From a checkpoint of a small sound classifier.
Training: soap at rate 0.0022, 2800 steps, batches of 64, held-out accuracy 39%.
Rows from block 7, named by matrix and row number. Each number is 128 + 24 x the weight over its row's rms, rounded and kept within 0 to 255. All counts start at 0.
# weight_hh_l0_reverse: LSTM recurrent weights, backward direction (gates i, f, g, o stacked) (model.rnn.2.rnn.weight_hh_l0_reverse, 768x192), inputs 96-191
weight_hh_l0_reverse.688 [119 144 145 143  45 154 136 157 112 166 136 113 134 105 156 122 154 140 103 133 140 152 156 187  93 139 145 124 172 126 130 110 123 116 109 100 150 147 150 117 126 124 101 137 114 141 140 130 164 124 145 113 133 123 122 126 174 111 145 100 123 138  71 195 107 125 159 114 157 137 139 111 138 172 113 135 138 143 120  93 134 111 138 108  94  90 134 123 107 127 138 125 100 133 142 143]
weight_hh_l0_reverse.689 [108 120 113 138 129 163  94 116 110 112 122 133 167 129 137 131  52 183 142 150 114 123 147 149 151 163 139 165 108 112 148  88 145 115 140 106 108 138 133 119 119 123 106 132 146 171 102 134 144 137 140  99 101 115 108  90 137 116 120 146 118 153 151 149 158 129  97 127 134 128 115 173 126 143 109 175  92 139 152  91 142 164 143 151 131  90 153 153 111 179 161 166 132  98 141  92]
weight_hh_l0_reverse.690 [154 134 127 120 168 183 112  90 166 135 107 130 129 143 149 141 136 112  97 121 196 152 128 110 159 143 152 136  93 115 117 166 142 112 137 128  94 131 144 137 125  94 136 142 155  86  96 137 148 134 112 140 133 121 123 122  99 117 125 144 102 136 138 167 108 106  95 164 101 164 140 128  73  99 153 104 153 131 160 120 147 136 136 121 115 141 151 115 107 118 117 120 139 155 129 154]
weight_hh_l0_reverse.691 [139 134 191 161 129 181  86 145 175  97 112 135 152 138 128 114  98 151 129 110 135 129 138 125 142 161 123 170 130 105 138 119 143 142 118 135 112 129 135 123 141 138 112 162 125 101 119 129 150 122 135 122 118 155 121 182 176 110 156 165 139 131 139 132 137 100 144 134 127 129 123 166 162  85 114 161 105 164 130 122  94 157 165  98  89 105 151 143  95 149 124 167 125 122  95  90]
weight_hh_l0_reverse.692 [149 148 101 169 133 158  85  93 137 158 111 106 108  96 145 141 138 111 156 125  93 114 117 145 139 159 141 114 120 148 149 105 103 177 139 144 124  86 114 150 127  87 136 156 128  70 115 108 108 108 156  69 127 163 123 120 108 134 145 124 134 117 151  91 108  97 131 134 161 115 153 174 127 123 160 131 137  80 120 133 115  97  82 119 113  90 110 140 123 149 163 180 131 157 106 142]
weight_hh_l0_reverse.693 [100 137 133 158 125 153  96 151 105  81 148 106 129  98 118  45  89 172 166 144 106 116 153 143  97 113 157 161 147 115 149 110 145 141 106 122 127 126 123 121 158 147 100 112  97 112 119 110 155 110 126 102  92 151 133 142 110 128 152 101 108 152 146 118 125 176 116 123  93 125 136 158 141  75 134 129 118  94 117 113 136 108 148 157 130 113 163  87 128 184 157 150 125 129 141 137]
weight_hh_l0_reverse.694 [131 151 107 112  91 142 116 137  88 131 130 127 142 111 159 105 111 174 123 128 103 107 165 139 107 156 120 102 101 109 132 119 136 119 105 113 135 150 114 137 131 140 147 112 153 173 114  92 169 115 118 140 148 107 136 155 125 168 124 123 116 124 123 124 129 140 102  78  83 151 139 139 152 151  36 142 146 118 162 164 105 107 174 128 149 136 136 159 105 128 144 145 151 106 120  73]
weight_hh_l0_reverse.695 [109 100  91 145  82 135 115 151  77 134 137 150 144 157 125 116 131 113 123 159  86 119 126 194 117  93 112 141 131 130 112 103 119  99 153 120 154 135 118 131 124 119 174 114 122 135  92 153 146 128 107 155 137  98 125 124 141 130 149 117 123 160 109 117 162 158 154 120 126 115 166 127 125 109 145 155 125 169 171 110 116 109 128 117 124 108 130 149 107  91 164 115  93  86 124 118]
weight_hh_l0_reverse.696 [105 141 143  95 173 111  82 149 159 130 113 124 133  78 126 117 151  93 147 149  79 141 126 129 105 139 109 121 103 173 162 129 122 113 149 105 128  83 137 150  78  84 142 112 119 130 101  95 113 136 119 129 167 147 130 157 141 113 155  91 134 110 212 172 127  97 131 125 106 170 121 143 126 112 102 186 164  90 146 171 150 119 121 124 126 103 115 122 134 149 170 135  92 114 103 138]
weight_hh_l0_reverse.697 [159 117 158 144 126 135 153 127 119 171 124 138 144 102  98 169 168 107 123 118 138 118 138 111  94  82 168 149 101 133 102 112 114 134 122 174 154 118 164 112 154 157 154 165  98  98 140 178  94 126 166 131 104 167 112 103 116 157 156 121 153 153 128 130 144 121 149 112 121  88 142 138 126 145 152  79 142 120 104 158  75  86  79 166 113 117 148 110 153 126 123 149 107  90 124 106]
weight_hh_l0_reverse.698 [148 106 151 101 154 132 130 145  97 145  99 106 129 151  77 129  82 150 155 175  98 105 162 119 106 141  59 108 157 123 133 125 105 158 142 134 178 148 161 126  90 145 170 143  89 147 123 128 116  92 130 142 113 122 151 107 116  63 176 108 142 113 100 107 120 130 122 141 142 116 158 121 144 122 142 131  57 162 127  87 139 138 145 152 103 135  93 122 145 151 129 116 136 123 131 162]
weight_hh_l0_reverse.699 [140  78 100 180 168 139 118 104 107 119 134 128 144 100 132 132  60 162 117  99  72 162 126 133  95 162 154 147 134 169 143 110 154 150 100 111 139 113 140 137 136 195 146 132 140 135 131 143 127  89 126 133 168 131 154 142 137 127 114 115 109  91 123  83 111 143 113 100 136 131 151 155  87 157 113  94 129 159 117 167 120 133 124 137 144 131 121 140  79 126 172 139 161 134 145 120]
weight_hh_l0_reverse.700 [110 169 123 184  85 140  84 145 119 137 149 134 102 149 136 103 182 133  86 145 105 131 151 158 153 104 112 145 152 130 126 143 107 119 147  95 158 131 164 104 152 101  83 125 112 144 100 132 135 123  97 150 104  98 128 120 137 115  79  71 145 124 153 105 142 101 149 115 137 126  94 146 156 122 147 119 119 182 114 163 153 147 141 120 112 112 154 142  97 130  85 107  96 133  85 141]
weight_hh_l0_reverse.701 [126 159 184 162 108 171 109 130 143 128 126 106 108 126 112 151 147 118 100 127 144 121 158 126 147  72 130 135 149 147 140  99 155 161  93 111 161 109 127 173 122 108  98 153 134  99 118 183 172 117 105 119  71 127 111 116 105 143  81 101 126 162 139 134  97  74 130 150 132 103 113 140 146  92 170 128 152 130 123 140 121 163 135 107 105 104 112 105 149 117 107 153 147 135 164 108]
weight_hh_l0_reverse.702 [111 123  86  91 135 131 118 121 130 119 142 132 135 142 122 126 103  89 144 165 160 118 122 114 113 142  74 163 148  98 151 134 134 127 151 112 139 154 128 125  65 162 109 114 119 136 129  86 142 172 120 100  89 101 123 111 158 118 155 121  91 153 165 165 120  87 160 106 168 129 158 161 164 117 134 174 164 132 137  52 146 106 146 151 128  84 123 163 132 124 178 125 104 111 102 132]
weight_hh_l0_reverse.703 [143 142 124  95 102 180 143  81 115 151  84 115 121 117  89 143 108 112 155 101 108 103 127  73 114 112 160  99 105 119 178 161 111 127 108 105 150 147 148 142 121 113  96 139 146 174 151 120 170 110 129 150 142 139  82 114 129 115 152 132 129 139 191 134 110 124 160 142 152 137  97 149 156 121 182 113 121 132 137 137 132 121 102 127  96 113 158  98 174 143 123 126 110 101 139 131]
weight_hh_l0_reverse.704 [147 167 192 152 106 148  80 112 122 104 127 138 167 118 125 146  96 138  99 153 120 144 150 122 140 151 113 134 151 151 181 114 105  90 128  98 155 135 114 138  96  88 112 152 166  90  96 167 105 131 132  79  90 113 132  97 159  89 137 162 104 151  86 152  88 111 147 141 133  92 133  99 166 164 183 139 132 152 100  89 104 122 111  93 101 125 135 126  90 126 172 111 105 108 132 105]
weight_hh_l0_reverse.705 [ 65 157 118 104 118 164 181  96 129 149 113 111 127 146 105 155  91 124 109 185 113 120 111 135 122 142 111  79 100 168  98 169 151 161 183 119 103 128 100 139 132 137 128 162 130 125 146 145 112 159  98 117 161 118 135 106 127 113 106 115  90 119 113 136 154 110 141 109 144 154 142 143 148  94 126 151 161  94 167 125 148 138 109 179 123 134 122 119 114  88 111 112 120 152 117  99]
weight_hh_l0_reverse.706 [139  78 195 173 110 126 147 120  99 145 169 132 100 109 129 115 102 129 124 149 118 117 136 133 150 119 158 167 139 148 117  79 132 151 134 137 100 145 149 124 148  95 130  98  89 116 132 142 157 103 146 130 110 155 137 137  87 159 161  90 120 123  90 134 158 146  78 107  98 141 109  95 133 135 103 127 106  99 108 128 149 124 141  97 134 124 166 112 103 168 110 118 102 144 137 133]
weight_hh_l0_reverse.707 [126 131  88  67 115 151 150 137 142 143  77  67 150 124 131  89 125 126 136  86 135 184 128 115 123 154 100 107 155  99 135 120 173 146 122  93 105 101 119 110 134  84 119  87 151 105 131 108 116 123 136 104 140 126 128 133 150  82  95 119 150 100 145 128 141  88 162 107 179 149 141 139  85 150 150 105 139 134  88 142 182 164 142 108 164 143 126 170 111 145 139  87 114 158  72 128]
weight_hh_l0_reverse.708 [ 88 144 134 153  94 122 146 123 150 130 113 139 122 110  62 117 132 108 170 142 132 128 164 145 103 147 141 143 107 106  86 114 108 121 120 132 132 132 165 133 141 159  91 127 130 127 100  86 141 133 113 134 146 144 160 135 206 120 136 139 118 127  97 169 152 119 144  96 148 122 203 126  99 123 133 105 103 114 102  81 136 130 137 117 123  93 138 170 125  86 124 110 146 128 137 106]
weight_hh_l0_reverse.709 [111 154 130  90 143 123 132 133 166 118 133 146 114  87 130 118  82 142 101 127 110 135 165 169 148 146 129 160 125 153 141 140 123 103 103 141 158 181 122 134 129 143 118 182 121 109 132  97 116 109  98 162 106 118 124 145 117 134 123 179 112 157 144 146 122 122 145 123 146  97 127  98 165 116  98 185 104 163 158 146 119 142 138  94 129  92  96 131 139 126 173 159  62 123 157 124]
weight_hh_l0_reverse.710 [105 156  93 144 111 127 150  88 115 120 113  89 146 112 146 138 129 170 138 102 180 166 131 116 127 108 121 123 151 113 130  93 140  92 157 122 150  93 111  93 118 108 132 127 150  92 117 140  90 143  83 117 176 157 142 112 138 128 155 127 136 139 135 120  97 135 118 106 126 100 113 130 116 121 136 101 147 124 138 154 138 140 100 130 159 154  90 104 180 113 112 132 141 157  93 146]
weight_hh_l0_reverse.711 [138 161 108 126 115 143 105 155 149 118 176 143 122 142 121 132 129 120 173 109 141 169 157 110 163 147 139 153 129 126 127 130 123 136 131 107 103 129 136 155 152  71 105 103 140 106  95 111 112 153 132 128 119 127  86 126 123 113 146 108  99 144 104 187 101 137 138 172 129  99 138 128 143 125 102 157 133 109 168 177 111  91 132 103 156 107 143 104 112 114 143 131 117 121 128  92]
weight_hh_l0_reverse.712 [164 127 120 108 127 128 158 134  89 120 120 135 141 167 115 152 112 120 122 145 122 115 120  92 152 130 111 105 102 114 149 128 139 117 116  97 146 107 119 115 122  92 163 119 103 149 142 158 117 115 138 140 130  99 188 149 102  78 108 105 168 136 110 145 159 111 131 128 141 158 164 146  97 175 156 117 110 181 139 146 133 135 136 126  73 118  92 145 133 111 110 110 168 142 169 141]
weight_hh_l0_reverse.713 [156 133 125 136 145  85 153 139 126 163 141 115 130 132 138 127 116 143 160  80  75 107 107 110 153 141 183 147 130 119 120 178 138 100 132 115 148 127 114 143 134  52  88 142 114 107 175 136 132 131 138 100 101 134 137 129 110 133 157 131 104 145 157 110 125 105 125 153 143 120 106 136  97 152 145 134  70 173 139 141 153 129 109 124 131 124 155 123 102 125 129 120 125 108 123 132]
weight_hh_l0_reverse.714 [123 149  90 180 112 108 141 124 110 107 131 107 116 142  94 143 167 186 122 103 136 135  96 150 103 138 141 119 164 186 133 110 152 133  79 120  91 151 125 133 145 127 135 121 132 105 140 166 183 120 152 124 106 108 113 139 122 150 162 109 141 122 159 118 135 168  93 125 120 154 124 169 131  95 123 123 127 145  91 118 142 149 138 114 155 111 120 121 132 128  80  86 159 122 137 114]
weight_hh_l0_reverse.715 [135 112 117 172 149 111 146 136  92 118 112 133  82 180  96 105 140 152 140  89  94 156 120 126 157 121 136 123 100 198 137 166 106 122 149 154 134 141 132 140 131 149 119 116 138 158 152 114 119 116 128 128 145 126 149 133 130 115 157  98 138 130 137 107 158 155 116 139 101 109 127 126  80  84 124 122 143 128 132 128 140 154  75 136 123 128 154 167  98 138 102 129 137 101 137 111]
weight_hh_l0_reverse.716 [176 125 190 108 176 132 116  92 167 101 113 136 177 159  89 146 155 107 129 157 142 125 109 119 128 131  94 111  94 127 103 103  99 133 112  98 139 121 127 140 141 180 148 132 140 122 138 152 111 104 117 103 130 143 146 113  97 117 168 137 133  78 116 122 115 156  94 106 117 109 116 103 117 133  98 109 128 169 165 160 120 114 168 107 146 149 135 126 137  95 133 188 143 130 150 109]
weight_hh_l0_reverse.717 [137 148 118 146 136 139 120 162 120 139 107 104 151 129 118 168 155 118 116 173 142  83 141 125 125  94 162 110 122 123 150  95 157 155 104 124 120 137 102 109 112 106 142 119 117  72 137 182 140 125 121 117 125 158 140  85 105 114 157 192 139 121 110 183  91 124 130 100 123 142 156 138  95 111 146 147 163 112 127 140 107 103 109 116 149 167  68 124 170 114 146 141 119 138 157 113]
weight_hh_l0_reverse.718 [143 138 152 107 133 121 147 161 109 123 180 141 165 125 132  94 134 149 105 117 150 160  98 134 136 162 132 107 121 141 119 125 101 145 126  96 104 157  84 127 105 144 129 120 145 128 120 119 144 144 120 123 136 147 138 125 139 138 137 136 102  88  93 141 147 124 101 160 125  76 123 133 122 133 101 115 122 121 121 159 164 142 124 142 164 102 123 126 138  90 160  93 134 121  85 146]
weight_hh_l0_reverse.719 [137 105 117 110 130 151 102 168  96  86 163 127 154 113 144 118 145 110 144 128  96 123 104 136 165 105 112 157  96 143 114 122 116  99  92  71 144 122 140 139 133 107 136 147 109 127 109 132 189 126 111 147 130 101 114 136  83 148 123 110 142 170 122 140 154 137 124 134 128 129  82  90 126 109 155  78 145 121 118 193 101 155 141  79 165  91 156 134 135 145 112 115 131 164 206 101]
weight_hh_l0_reverse.720 [131 150 128 118 113 117  69  95 139 117 134 123 161  93 101 142  58 120 143 180  86 125 126 138 135 155 104 157 134 156 121 112 111 148 121  96 133 141 134 138 101 119 127 103  99 125 102 113 165 122  98 121 131 128 107 137 127 155 101 112 128 138 109 145 170  49 154 100 103 156 123 146 101 120 122 181 125  93 134 156 140 159 169 103 146 144 118 147  99 170 154 146 129 120 116 124]
weight_hh_l0_reverse.721 [131 154 184 134  97 160 108 143 124 118  54 137 148 110 129 115 125 129 126 136 122 112 118 120 169 100 135 138 118 143 167 127 158 143 123 157 153 142 111 107 124 107 120 128  71 175 144 129 105  88  89 113 104 111 111  98 106 172 129 113 195 150 125 153 145 112 137 135 136 121 113 165 158 104 128  98 110 126 152 188 106 132 134  96 169 112 117 120 144 112 100 130 102 152 166  95]
weight_hh_l0_reverse.722 [126 130 127 145 128  84 172  88 153 190 126 113 169 110 110 169 115 141 109 158 150  87 152 138 169 124 136 148 109 142 130 138 120 130 161 202 123 127 115 101 128 123  80 119 123 105 190 161 103 160 181 147 101 126 146 130 172 125 132 178 153 150 122 145 111  89 113 153 141 115 131 127 163 166 126 105  99 136 129 109 144 122 134 137  98 130 136 118 215  76 132 112 103 134 100 128]
weight_hh_l0_reverse.723 [145 158 127  78 124 115 138 165 136 143 123  91  80 141  94 119 149 113 141 160 125  85 161 100  99  69 160  94 143 131 137 126 134 181 157 114 134 163 165 117 124 110 135 161 127 149 107 145 108 126 131 155 119 128 134 165 116 152 127 101  82 116 115  89 134 144 119 143 126 115 135 124 119 134 134 121 139 134 126  82 114 189 113 131 152 117 174 137 107 116 101  84 140 115 131 146]
weight_hh_l0_reverse.724 [130 111 131 138 134 143 126  75 146 112 122 131 105  78 136 118 144 100 130  87  72 151 184 129 134 138 160 164 143 139 141 140 119 136  93 152 160 161 151 123 125 119  99 134 111 129 142 119 170 109 172 128 140 107 111 140 164 135 106 132 119 138 130 134 121 145 126 117 106 133 115 129 128 137 117 134 137 119 159 119 128 130  91 135 111 100 145 134 131 107 119  91 164 160 115 147]
weight_hh_l0_reverse.725 [108  88  80 147 116 112  90 144 119 106 114 167 111 146 136 127 119 117 117 137  70 143 164 140 115 152  94 107  95 134 143 116 164  99 110 121 152 125 159 126 130 110 141  98 114 132  95  93 175  94 144 132 129  73 104 139 141 153 165 100 167 115 164 128 116 108 103 140 123 158 136 154 147 136 108 130 139 167 138 124 126 122 138 128  96 103 154 193 113  89 136 156 102 103 128  96]
weight_hh_l0_reverse.726 [ 97  98 113 137 108  87 122 125 115  84  91 145 142 125 120 137 108 144 130 136 156 146  62 151 129 135 173 139 120 121 158  83 134 108 147 103 135 132 124 126 144 147 152 104 121 161 127 111 153 126  81 150 142 124 192 101 178 108 150 116 113 158 104 146 140 151 142 107 131 135 127 121 135 144 140 121 112 137 144 186 136 115 145 102 124 149 126 101 125 115 133 145 102 182  89 114]
weight_hh_l0_reverse.727 [156 127 125 147 151 166 146 136 113 108 139 152 139 140 164 112 152 136 126 129 107 113 121 123 194 133 122 102 156 172 112  94 114 106 123 108 114 129 115 160 133 130 192 119 120 125 128 120 140 113 159 155 168 150 147 154 122 158 131 100 118  71 124  95 109 116 122 107 162 126 139 140 134 130 131 126 158 116 136 191 126 118 103 130 163 154 134 122 116 120 122 102 137 116 163 111]
weight_hh_l0_reverse.728 [104 144 133 123 139 151 125 106  91 120 120 106 126 134  92 154  99 135 121  98 184  98 146 168 100  92 139 131 167 103  92 136 113 167 123 120  99 171 116  91 105 127 109 126 106 146 140 136 119 112 126 133 102 115 156 102 112 130 154 179 155 120 120 160 126 137 150 137 167 116 147  94 167 133 150 135 150 111 111 138  83 109 139 121 158 156 115 137 111 154  95 191 147 132 109 117]
weight_hh_l0_reverse.729 [ 87 101 104 102 182 125 136 144 129 150 120 110  96 121 140 108 140 110 115 103 119 146 122 146 125 138 100 136 120  94 131 140 103 103 136 162  92 104 119 161 140 110 150 159 130 101 130 120  87 129 116 138 148  94 101 101 128  65 152 122  90  97 101 151 116 125 103 140 140 177 151 144 117 102 105 118 127 110 162 129 110 137 119 151 134 124 108  98 119 120 146  98 106  98  69 156]
weight_hh_l0_reverse.730 [172 114  77 148 175 120 152 113 109 126 166 162 138 147  90 178 110 152 124 120 116 125 156 146 143 152 117 127 149 147  98 141  77 169 122 172 140 130 108 115 156 139 127 145 145 111 180 127 132 125 135 145 110  84 111 139 157 147 167 159 123 120 116 125  92 110 133 130 129 147 160 113 104 154 129 116 133 109 145 112 146 108 140 181 108 123  99 172 132 104 145 102 169 125 156  99]
weight_hh_l0_reverse.731 [133 168 133 129 153 125 121 155 121 142 115 136  99 182 128 131 114 151 155 126  96 158 150 105 153 157 165  70  84 161 150 158 161  92 131  67  99 105 140 124 152 133 115  93 142 119 152  91 104 120 109 135 108 143  93 115 108 105 119 119 207 149 139 129 133 150 135 172 163 129 114 141 115  91 127 120 126 132 153 146 118 144 144  87 170  90 123 137 111 112 168 173 108 114 148 146]
weight_hh_l0_reverse.732 [142 119 153 115  83 130 139 160 149 121 115  97 150 113 149 112 136 107 105 147 125 117 129 136 123 159 135 121 106 114 116 111 111  82 102 121 124 129 115 135 131 111 113  97 136 150 161 146  97 136 128 126 139  76 117  69  93 120 101  62 142 106 104 146 109 145 102 161 134 113 115 126 134 160 130  98  98 134 149 148 102 154 116 111 112  81 119 129 133  78 117 152  75 158 112 111]
weight_hh_l0_reverse.733 [106 113 178 101  70  86  92 107  98 104 147 126 117 124 123 116 116 117  81 146  96 123 102 173  88 165 120 126 103 170 134 134 116 150  80 157 139 156 164 147 117 124 136 147 135 138  99 154 162 125 135 137 148 100  92 147 106 130 152 139  92 126 138 126 127 149 137  95 100 113 145 153 120 112 140 126 123 138  99 108 135 134 149 138  97  98 180 128  82 105 128 161  85  89 136 117]
weight_hh_l0_reverse.734 [ 86 114 125 124 131 140 134 116 166 118 155 161 130 119 117 105 125  99 156 164 150 106  93 111 134 144 132 142 146 113 122 119 111  88 126 134 158 162 116 115 118 101 121 126 162 100 135  95 127 108 154 139 115 102 100 142 159 103  97 111  31 105  75 145  98 111 162 148 131 126 116  94 161 113 154 127 154 128 159 128 137  84 139 140 117 160 129 152 145 141 158 108 104  87  96 147]
weight_hh_l0_reverse.735 [118 124 128 137 111 139 164 166 123 110  84 159 162 128 129 138 128 118 165 123 166 127 137 125 106 119 130 103 113 134 110 145 177 135 141 122 112 131  71  98 133 156 127 150 106 124 175 136 117 148  92 132 160 179 129 139 150 133 121 151 142 118 118 144 156 107 144 150 139 102 104 155 168 109 168 121 147 152 137 104 100 124 157  84 161 182 109 111 151  79 113  91 154 145 140 139]
weight_hh_l0_reverse.736 [126 139  94 116 153 146 171 191 102 145 120 164 153 140 165 140 150 139  89 109 132  97 173 131 151 140 144 118 139 102 114 126 122 111 144 126  76 135 151  68 119 119 182 135 118 130 185 123 137 117 140 140 156 125 147 117 122  94 109 135 134 137  96 102 109 156 154 113 176 142 108 103  78 142 165 121 148 140 165 138 104 109 115 147 123 133 101 136 149 104  75 132 126 147  77  80]
weight_hh_l0_reverse.737 [138 129 121 139 121 145 139 145 133 100 129 165 155 122 122 136 106 152 130 115 107 144 150 140 153 112 148 168 116 131 132 100 126 130  85  93 136 168 133 155 125 132 126  87  99 171 153 128  92 109 145 147 153 112 145 131 129 129 117 114  91 113 125 161 167 147 139 150 144 131 132 119 139  81 129 106 118 115 122 158  94  99 127  79 163 136 157 127 131 120  97 125  97 121 113 153]
weight_hh_l0_reverse.738 [159 121 121  76 161 153 140  96 140 151 150 139 144 150 128 135  98 156 133 124 128 126 103 146 113 132 157 133 149 134 130 109 129 140 113  99 143 158 130 163 144 184 119 139 146 141  91 120 129 134 141 111 152 108 145 120 148 123 100  89 152 107 118 131 145 114 150 139 114 100 140 102 137 115 112 111 164 155 178  82 149 123 123 186 134 136 101 138 117 130 189  97 121 107  99 127]
weight_hh_l0_reverse.739 [117 140 141 112 130 110 174  90 142 105 135 129 115 128 101 141  76 162 152 122 130 139 124 156 113 126 137 109 104 122 116 169 135 103 135 126 106  97 159 127 130 175 122 144  85 156 115 127  83 135 109 139 178 141 117 123 122 163 163 112 125 121 107 103 158 114 113 112 116 101 113 104 126 118  67 113 131 105 127 146 135 126 143 146 168 100 131 113 117 108  96 147 162  99 101 113]
weight_hh_l0_reverse.740 [131 144 156 146 134 147  95 111 105  81 139 123 116 123 122 136 116 161 124 163 105 126 159 137 134 153 119 118 117 158 147 129 111 141  85 114 119  92 114 101 155  83 123 114 142 124  78 130 149 125 128 165 159 120 133 161 164 130 136 113  74 128 132 127  73 165 137 117  57 136 149 144  91 118 137 125 156 147 138 142 145 139 111 103 103  98  80 129  95 170 157 156 114 134 145 127]
weight_hh_l0_reverse.741 [165 140  86 131 138 114 153 138 102 158 141  74 165 128  79 139 137 123 116 152 146 141 127 133 121 135  66 117 145  77 119 116 131 145 106 167 160 104 133 152 119 159 126 130 140 103 128 100 114  85 121 147 127 142 128 122 112  90 128 177 136 131 118 159 128  98 131 112 139 142 171 138 119 186 139  95  77 145 138  89 135 106 122 132 126 128 138 178 113 136 151 101 125  98 146 120]
weight_hh_l0_reverse.742 [125 124 138 127 125 126 132 125 128 151 162 106 115 137 104 137 191 128 116 108 137 144 114 108 137 109 149 149 109 122 129 146 120 102 138 112 160 120 156  86 170 105 103  97 105  83 117 104 141 179  98 128 163 142 128 147 166  98 111 144  60 146 136 132 166 120 123 134 120 131 132 101 111 141 126 107 152 118 140 125 129 114 125 141 110 134 124 132 109 136 123  81 138 106 128 125]
weight_hh_l0_reverse.743 [132 118 132 109 153 110 155  74  82 148 167 123 160 126 127 119 168 152 100 150 126 120 134 159 136  95 109 136 122 126 179 132 109 105 140 112 138 106 115 156 126 111 160 105 118 136 118 145 122 149 133 131 129 123 116 151 149 116 120 116 143 160 136 139 127 146  91 107 133 133 177 107 117 159  98 115 150 119 170 119 133 135 161 174 134 174  91 137  92 119 112 120 143  91 111 136]
weight_hh_l0_reverse.744 [155 128 138 141 111 133 125 140 146 102 123 125 106 146 121 114 133 160 129 101  79 175 127 145 125  98 159 135 141 141 160 133 140 140 133 143 141 150 138 168 106 121 159 146  87 116 143 162 131 156 152 121 136 127 154 135 109 135 141 116 134 125 127 139 144 170 138 127  78  98 103 153 142  91 125 157 139 118 112 162 115 144 159  74 113 106 128 146  91 142 143 184 103 101 124 127]
weight_hh_l0_reverse.745 [140 143 133 126 103 120  89 115 103 155 163  74  79 133 147 113 141 129 117 146 117 130 101 128 131 204  74 110 160 126 114 119 139 142 143 117 156 145 128 121 128  88 156  99 141 113  87 156 150 102 162 114 126 109 161 146 167 131  83  97 131 103 187 130 139  93 156 106 147 156 108 127  97  95 140 141 101 143  89 117 137 146 119 145 118 129 111 165  95 190 155 133 142 119 116 119]
weight_hh_l0_reverse.746 [127 122 134 147 129 155  82  80 126 104 139  99  96  97 116  94 106 150 122 155  93 155 160 166 150 139 156 107 162 102 146 126 119 139 127 139 149 145 143 143 143  72 162 166 158 114  58 130 145 153 132 110 106  91 144 146 114 117 118 109 140 133 129 160 117 112 148 129 112 156 149 129 140 172  93 139 149 111 135 111 122 134  95 147 125 124 135 139  89 134 143 131 139 121  56 128]
weight_hh_l0_reverse.747 [ 91  98 118 177  84 136  84  71 155 120 125 144 119 138 110 117 148 131 157  93 133 158 141 125 123 138 137 115 150 137 130 135 111  87 184  80 105 104 113 147  94 116 156 154 117 173 166 144 159 152 146 114 113 141 107 151 132 160 117 115 146 126 165  91 167 138 112 149 143 146 131 137  93 142 150 134 118 124 128 126 121 111 163 117 199 154  96 122 118 102 140 171 111 146 111 149]
weight_hh_l0_reverse.748 [115 136 126 128 143 166  93 113 150 122 108 117 146 132 104 187 127 157 103 140 130  82 105 137  96 141 113 159 154 116 106  97 150  85 135 140 108 110 101 128 109  97 134 181 125 147 185 101 132 117  84 119  95 144  95 131 120 161 151 152 148 142 145 128 135 106 162 161 122 112 102 148 128 118 128 167 109 125 125  99  81 149 130 121 156 122 130 117 155 157 137 158 129 133 125  93]
weight_hh_l0_reverse.749 [101 136  74 118 145 135 129 126  90 118 150 134 145 105  98 106 164 127 156 114 101 144  80 136 125 180 138 116 114 126 120 135  84 142 136 127 151  84 155 112 151  96 156  95 100 126  99 144 123 116 113  86 144  72 152 161 151 138 119 100 150 122 147 129 143 118 107 125 127 195 141 141 124 110 114 113 150 100 163  99 116 158 129 170 129 122 101 136 106 113 154 124 120 106 125  92]
weight_hh_l0_reverse.750 [139 143 171 154 124 112 175 149 109 183  97 143 142 161 100 111 152 107 122 127 138  89 136 144 170 121 160 101 127 136 118 148  98 161 124 161 143 117 171 130 179 159 131 161 148 123 133 137 120 141 164 172  97 124 120 171 116 125 142 121 160 140 120 137 155 154 135 113 147 127 128 155 125 103 175  67 126 137 141 114 124 121 113 151  84 125 124 131 140 117 105 103 149 170 137 132]
weight_hh_l0_reverse.751 [137 145 140 141 149 121 162 157 135 144 175  95 121 127 149 120 183 131 154  89 117 126 132  89 180 114 120 111 128 143  96 134 113  92 135 120 125 135 118 102 134 128  47 133 145 115 163 134 181  84  95 129 122 121  81 140 101  88 133 143 146 141 124 168 133 110 174 155 166 113 128 117 178 100 175 113 149 115 150 178 138 127 130 111 110  85 135 134 105 143 143 119 126 141 148 144]
weight_hh_l0_reverse.752 [ 85 109 111 160 168 135 175 148 182  96 145 109 119 114 143  98 155 149 129 134 143 107 106 101 129 136 133 135 114 120 114  86 121  99 149 152  88 115 167 121 148 130 110 143 130 129 169 123 167 142 119 158 147 168 137 122 139 114 121 153 165 103 111 146  96 118 140 137 157 131 160 101 148 131 157 112 122 135 116 114 135 130 114 156 159 120 100 106 132  78 103 126 137 133 109 148]
weight_hh_l0_reverse.753 [108 138 108 140 138 115 160 137  74 103 181 130 133 145 126 140 132 142 102 126 133 135 134 117 161 157 151  98 118 163 111 187 107 102 119 150 153 112 146 166 172 143 127 156 124 106 139 149 121  94 146 136 143 107 130  94 114 126 163 137 143 157 142 154  76 159 167 126 101 109 134 112 149 157 115  89 113 139 114 168 138 123 112 146 133 134 146 121 130 130 174 151 118 178 104 130]
weight_hh_l0_reverse.754 [114 115 110 190  89 131  81 141 123  87 151  92 167 125 137 138 150 140 110 113 112 153 162 140 148 156 126 112 150  98 130 109 123 119 152 109 159 157 126 116 147  99 115 147 144 127  99 110 169 150 113 124 137 157 156 147 108 141 116 120 182 142 169 164 152 127 135  84 139 125 135 189 119 153  78 148 160 125  80 146 147 105 149 141 112 128 115 118 107 177 156 148 114 133 122 111]
weight_hh_l0_reverse.755 [124 125 151 148 147 130 180 123 156 110 106 159 146  94 119 108 134 145 103 132 187 107 138 106 140 135 163 129 138 101 138 122  78 129 148 126 133 139 127 106 143 157 142 120 120 107 156 113 139 182 125 119 138 130 133 130 117 126 101 135  92 109  97  89 154 139 161 165 126 114 127  96 140 154 124  91 142  93 135 122 109 115  96 177 103 168 111 111 146  75 110  79 131 111  98 152]
weight_hh_l0_reverse.756 [ 98 115  87 123 101 104 134 125 137 147  97 122 134 173 115  93 104  93 153 103  86 113  90 131 113 137 143  97 112 115 140 158 175 156 175 154 115  76 159 179 128 108 118 148 107 167 119  86 119 112 163 131 148 168  95 147 117 117 136 105 140 114 151  79 138 150 130 147 112 156 170 148 124 117 123 126 159 105 140 114 152 119 121 133 130 145 144 137 115 138 139 116 141 126 127 123]
weight_hh_l0_reverse.757 [104 120 149  73  98 179 103 138 103 134 126 173 130 135 133 139 146 124 110 137  95 157 160 106 145 102  76 120  99 152 118 134 127  97 131 104 124 117 125 169 109  69 138 124 119  95  80 157 130 152 132 150 119 112 117 158 128 158 114 136 103 140 198 155 154  97 142 181 150 121 128 176 167 101 138 144 112 100 136 134 123 142 150 103 170  76 135 120 136 160 147 120  95 161  98  90]
weight_hh_l0_reverse.758 [137 129 160 152 126 103 112 138 146 117 144 102 131 103  91 151 131 122 133 182 116 140 124 145 139 129 135 134 130 139 162 137 139 115 112  83 159 140 171 125  93 155 129 123 111 103  83 106 138 115 133 102 111  83  94 154 103 112 150 154 138 182 137 178 160 131 164 137 156 103 115 130 101 117  86 132  94 123 141 148 133 118 152  89 115  79 159 121 138 156 185 140 103 112 158 121]
weight_hh_l0_reverse.759 [ 92 162 168 119 176 151 118 163 159 120 144 104 117 137 154 156 115 106 141 152 208 133 143 158 130 128 109 168 117 108 117 115 117 128 143 119  70 131 108 133 108 138  96 132 138  61 134 125 123 111 132 138  97 146  81 143 125 180 110 162 118 138 126 124 136 158 127 169 104 106 131 113 171 111 152 113 151 107 118 120 115 171 106 133 157 132 122 143 100 145 126 134 144 141 107 125]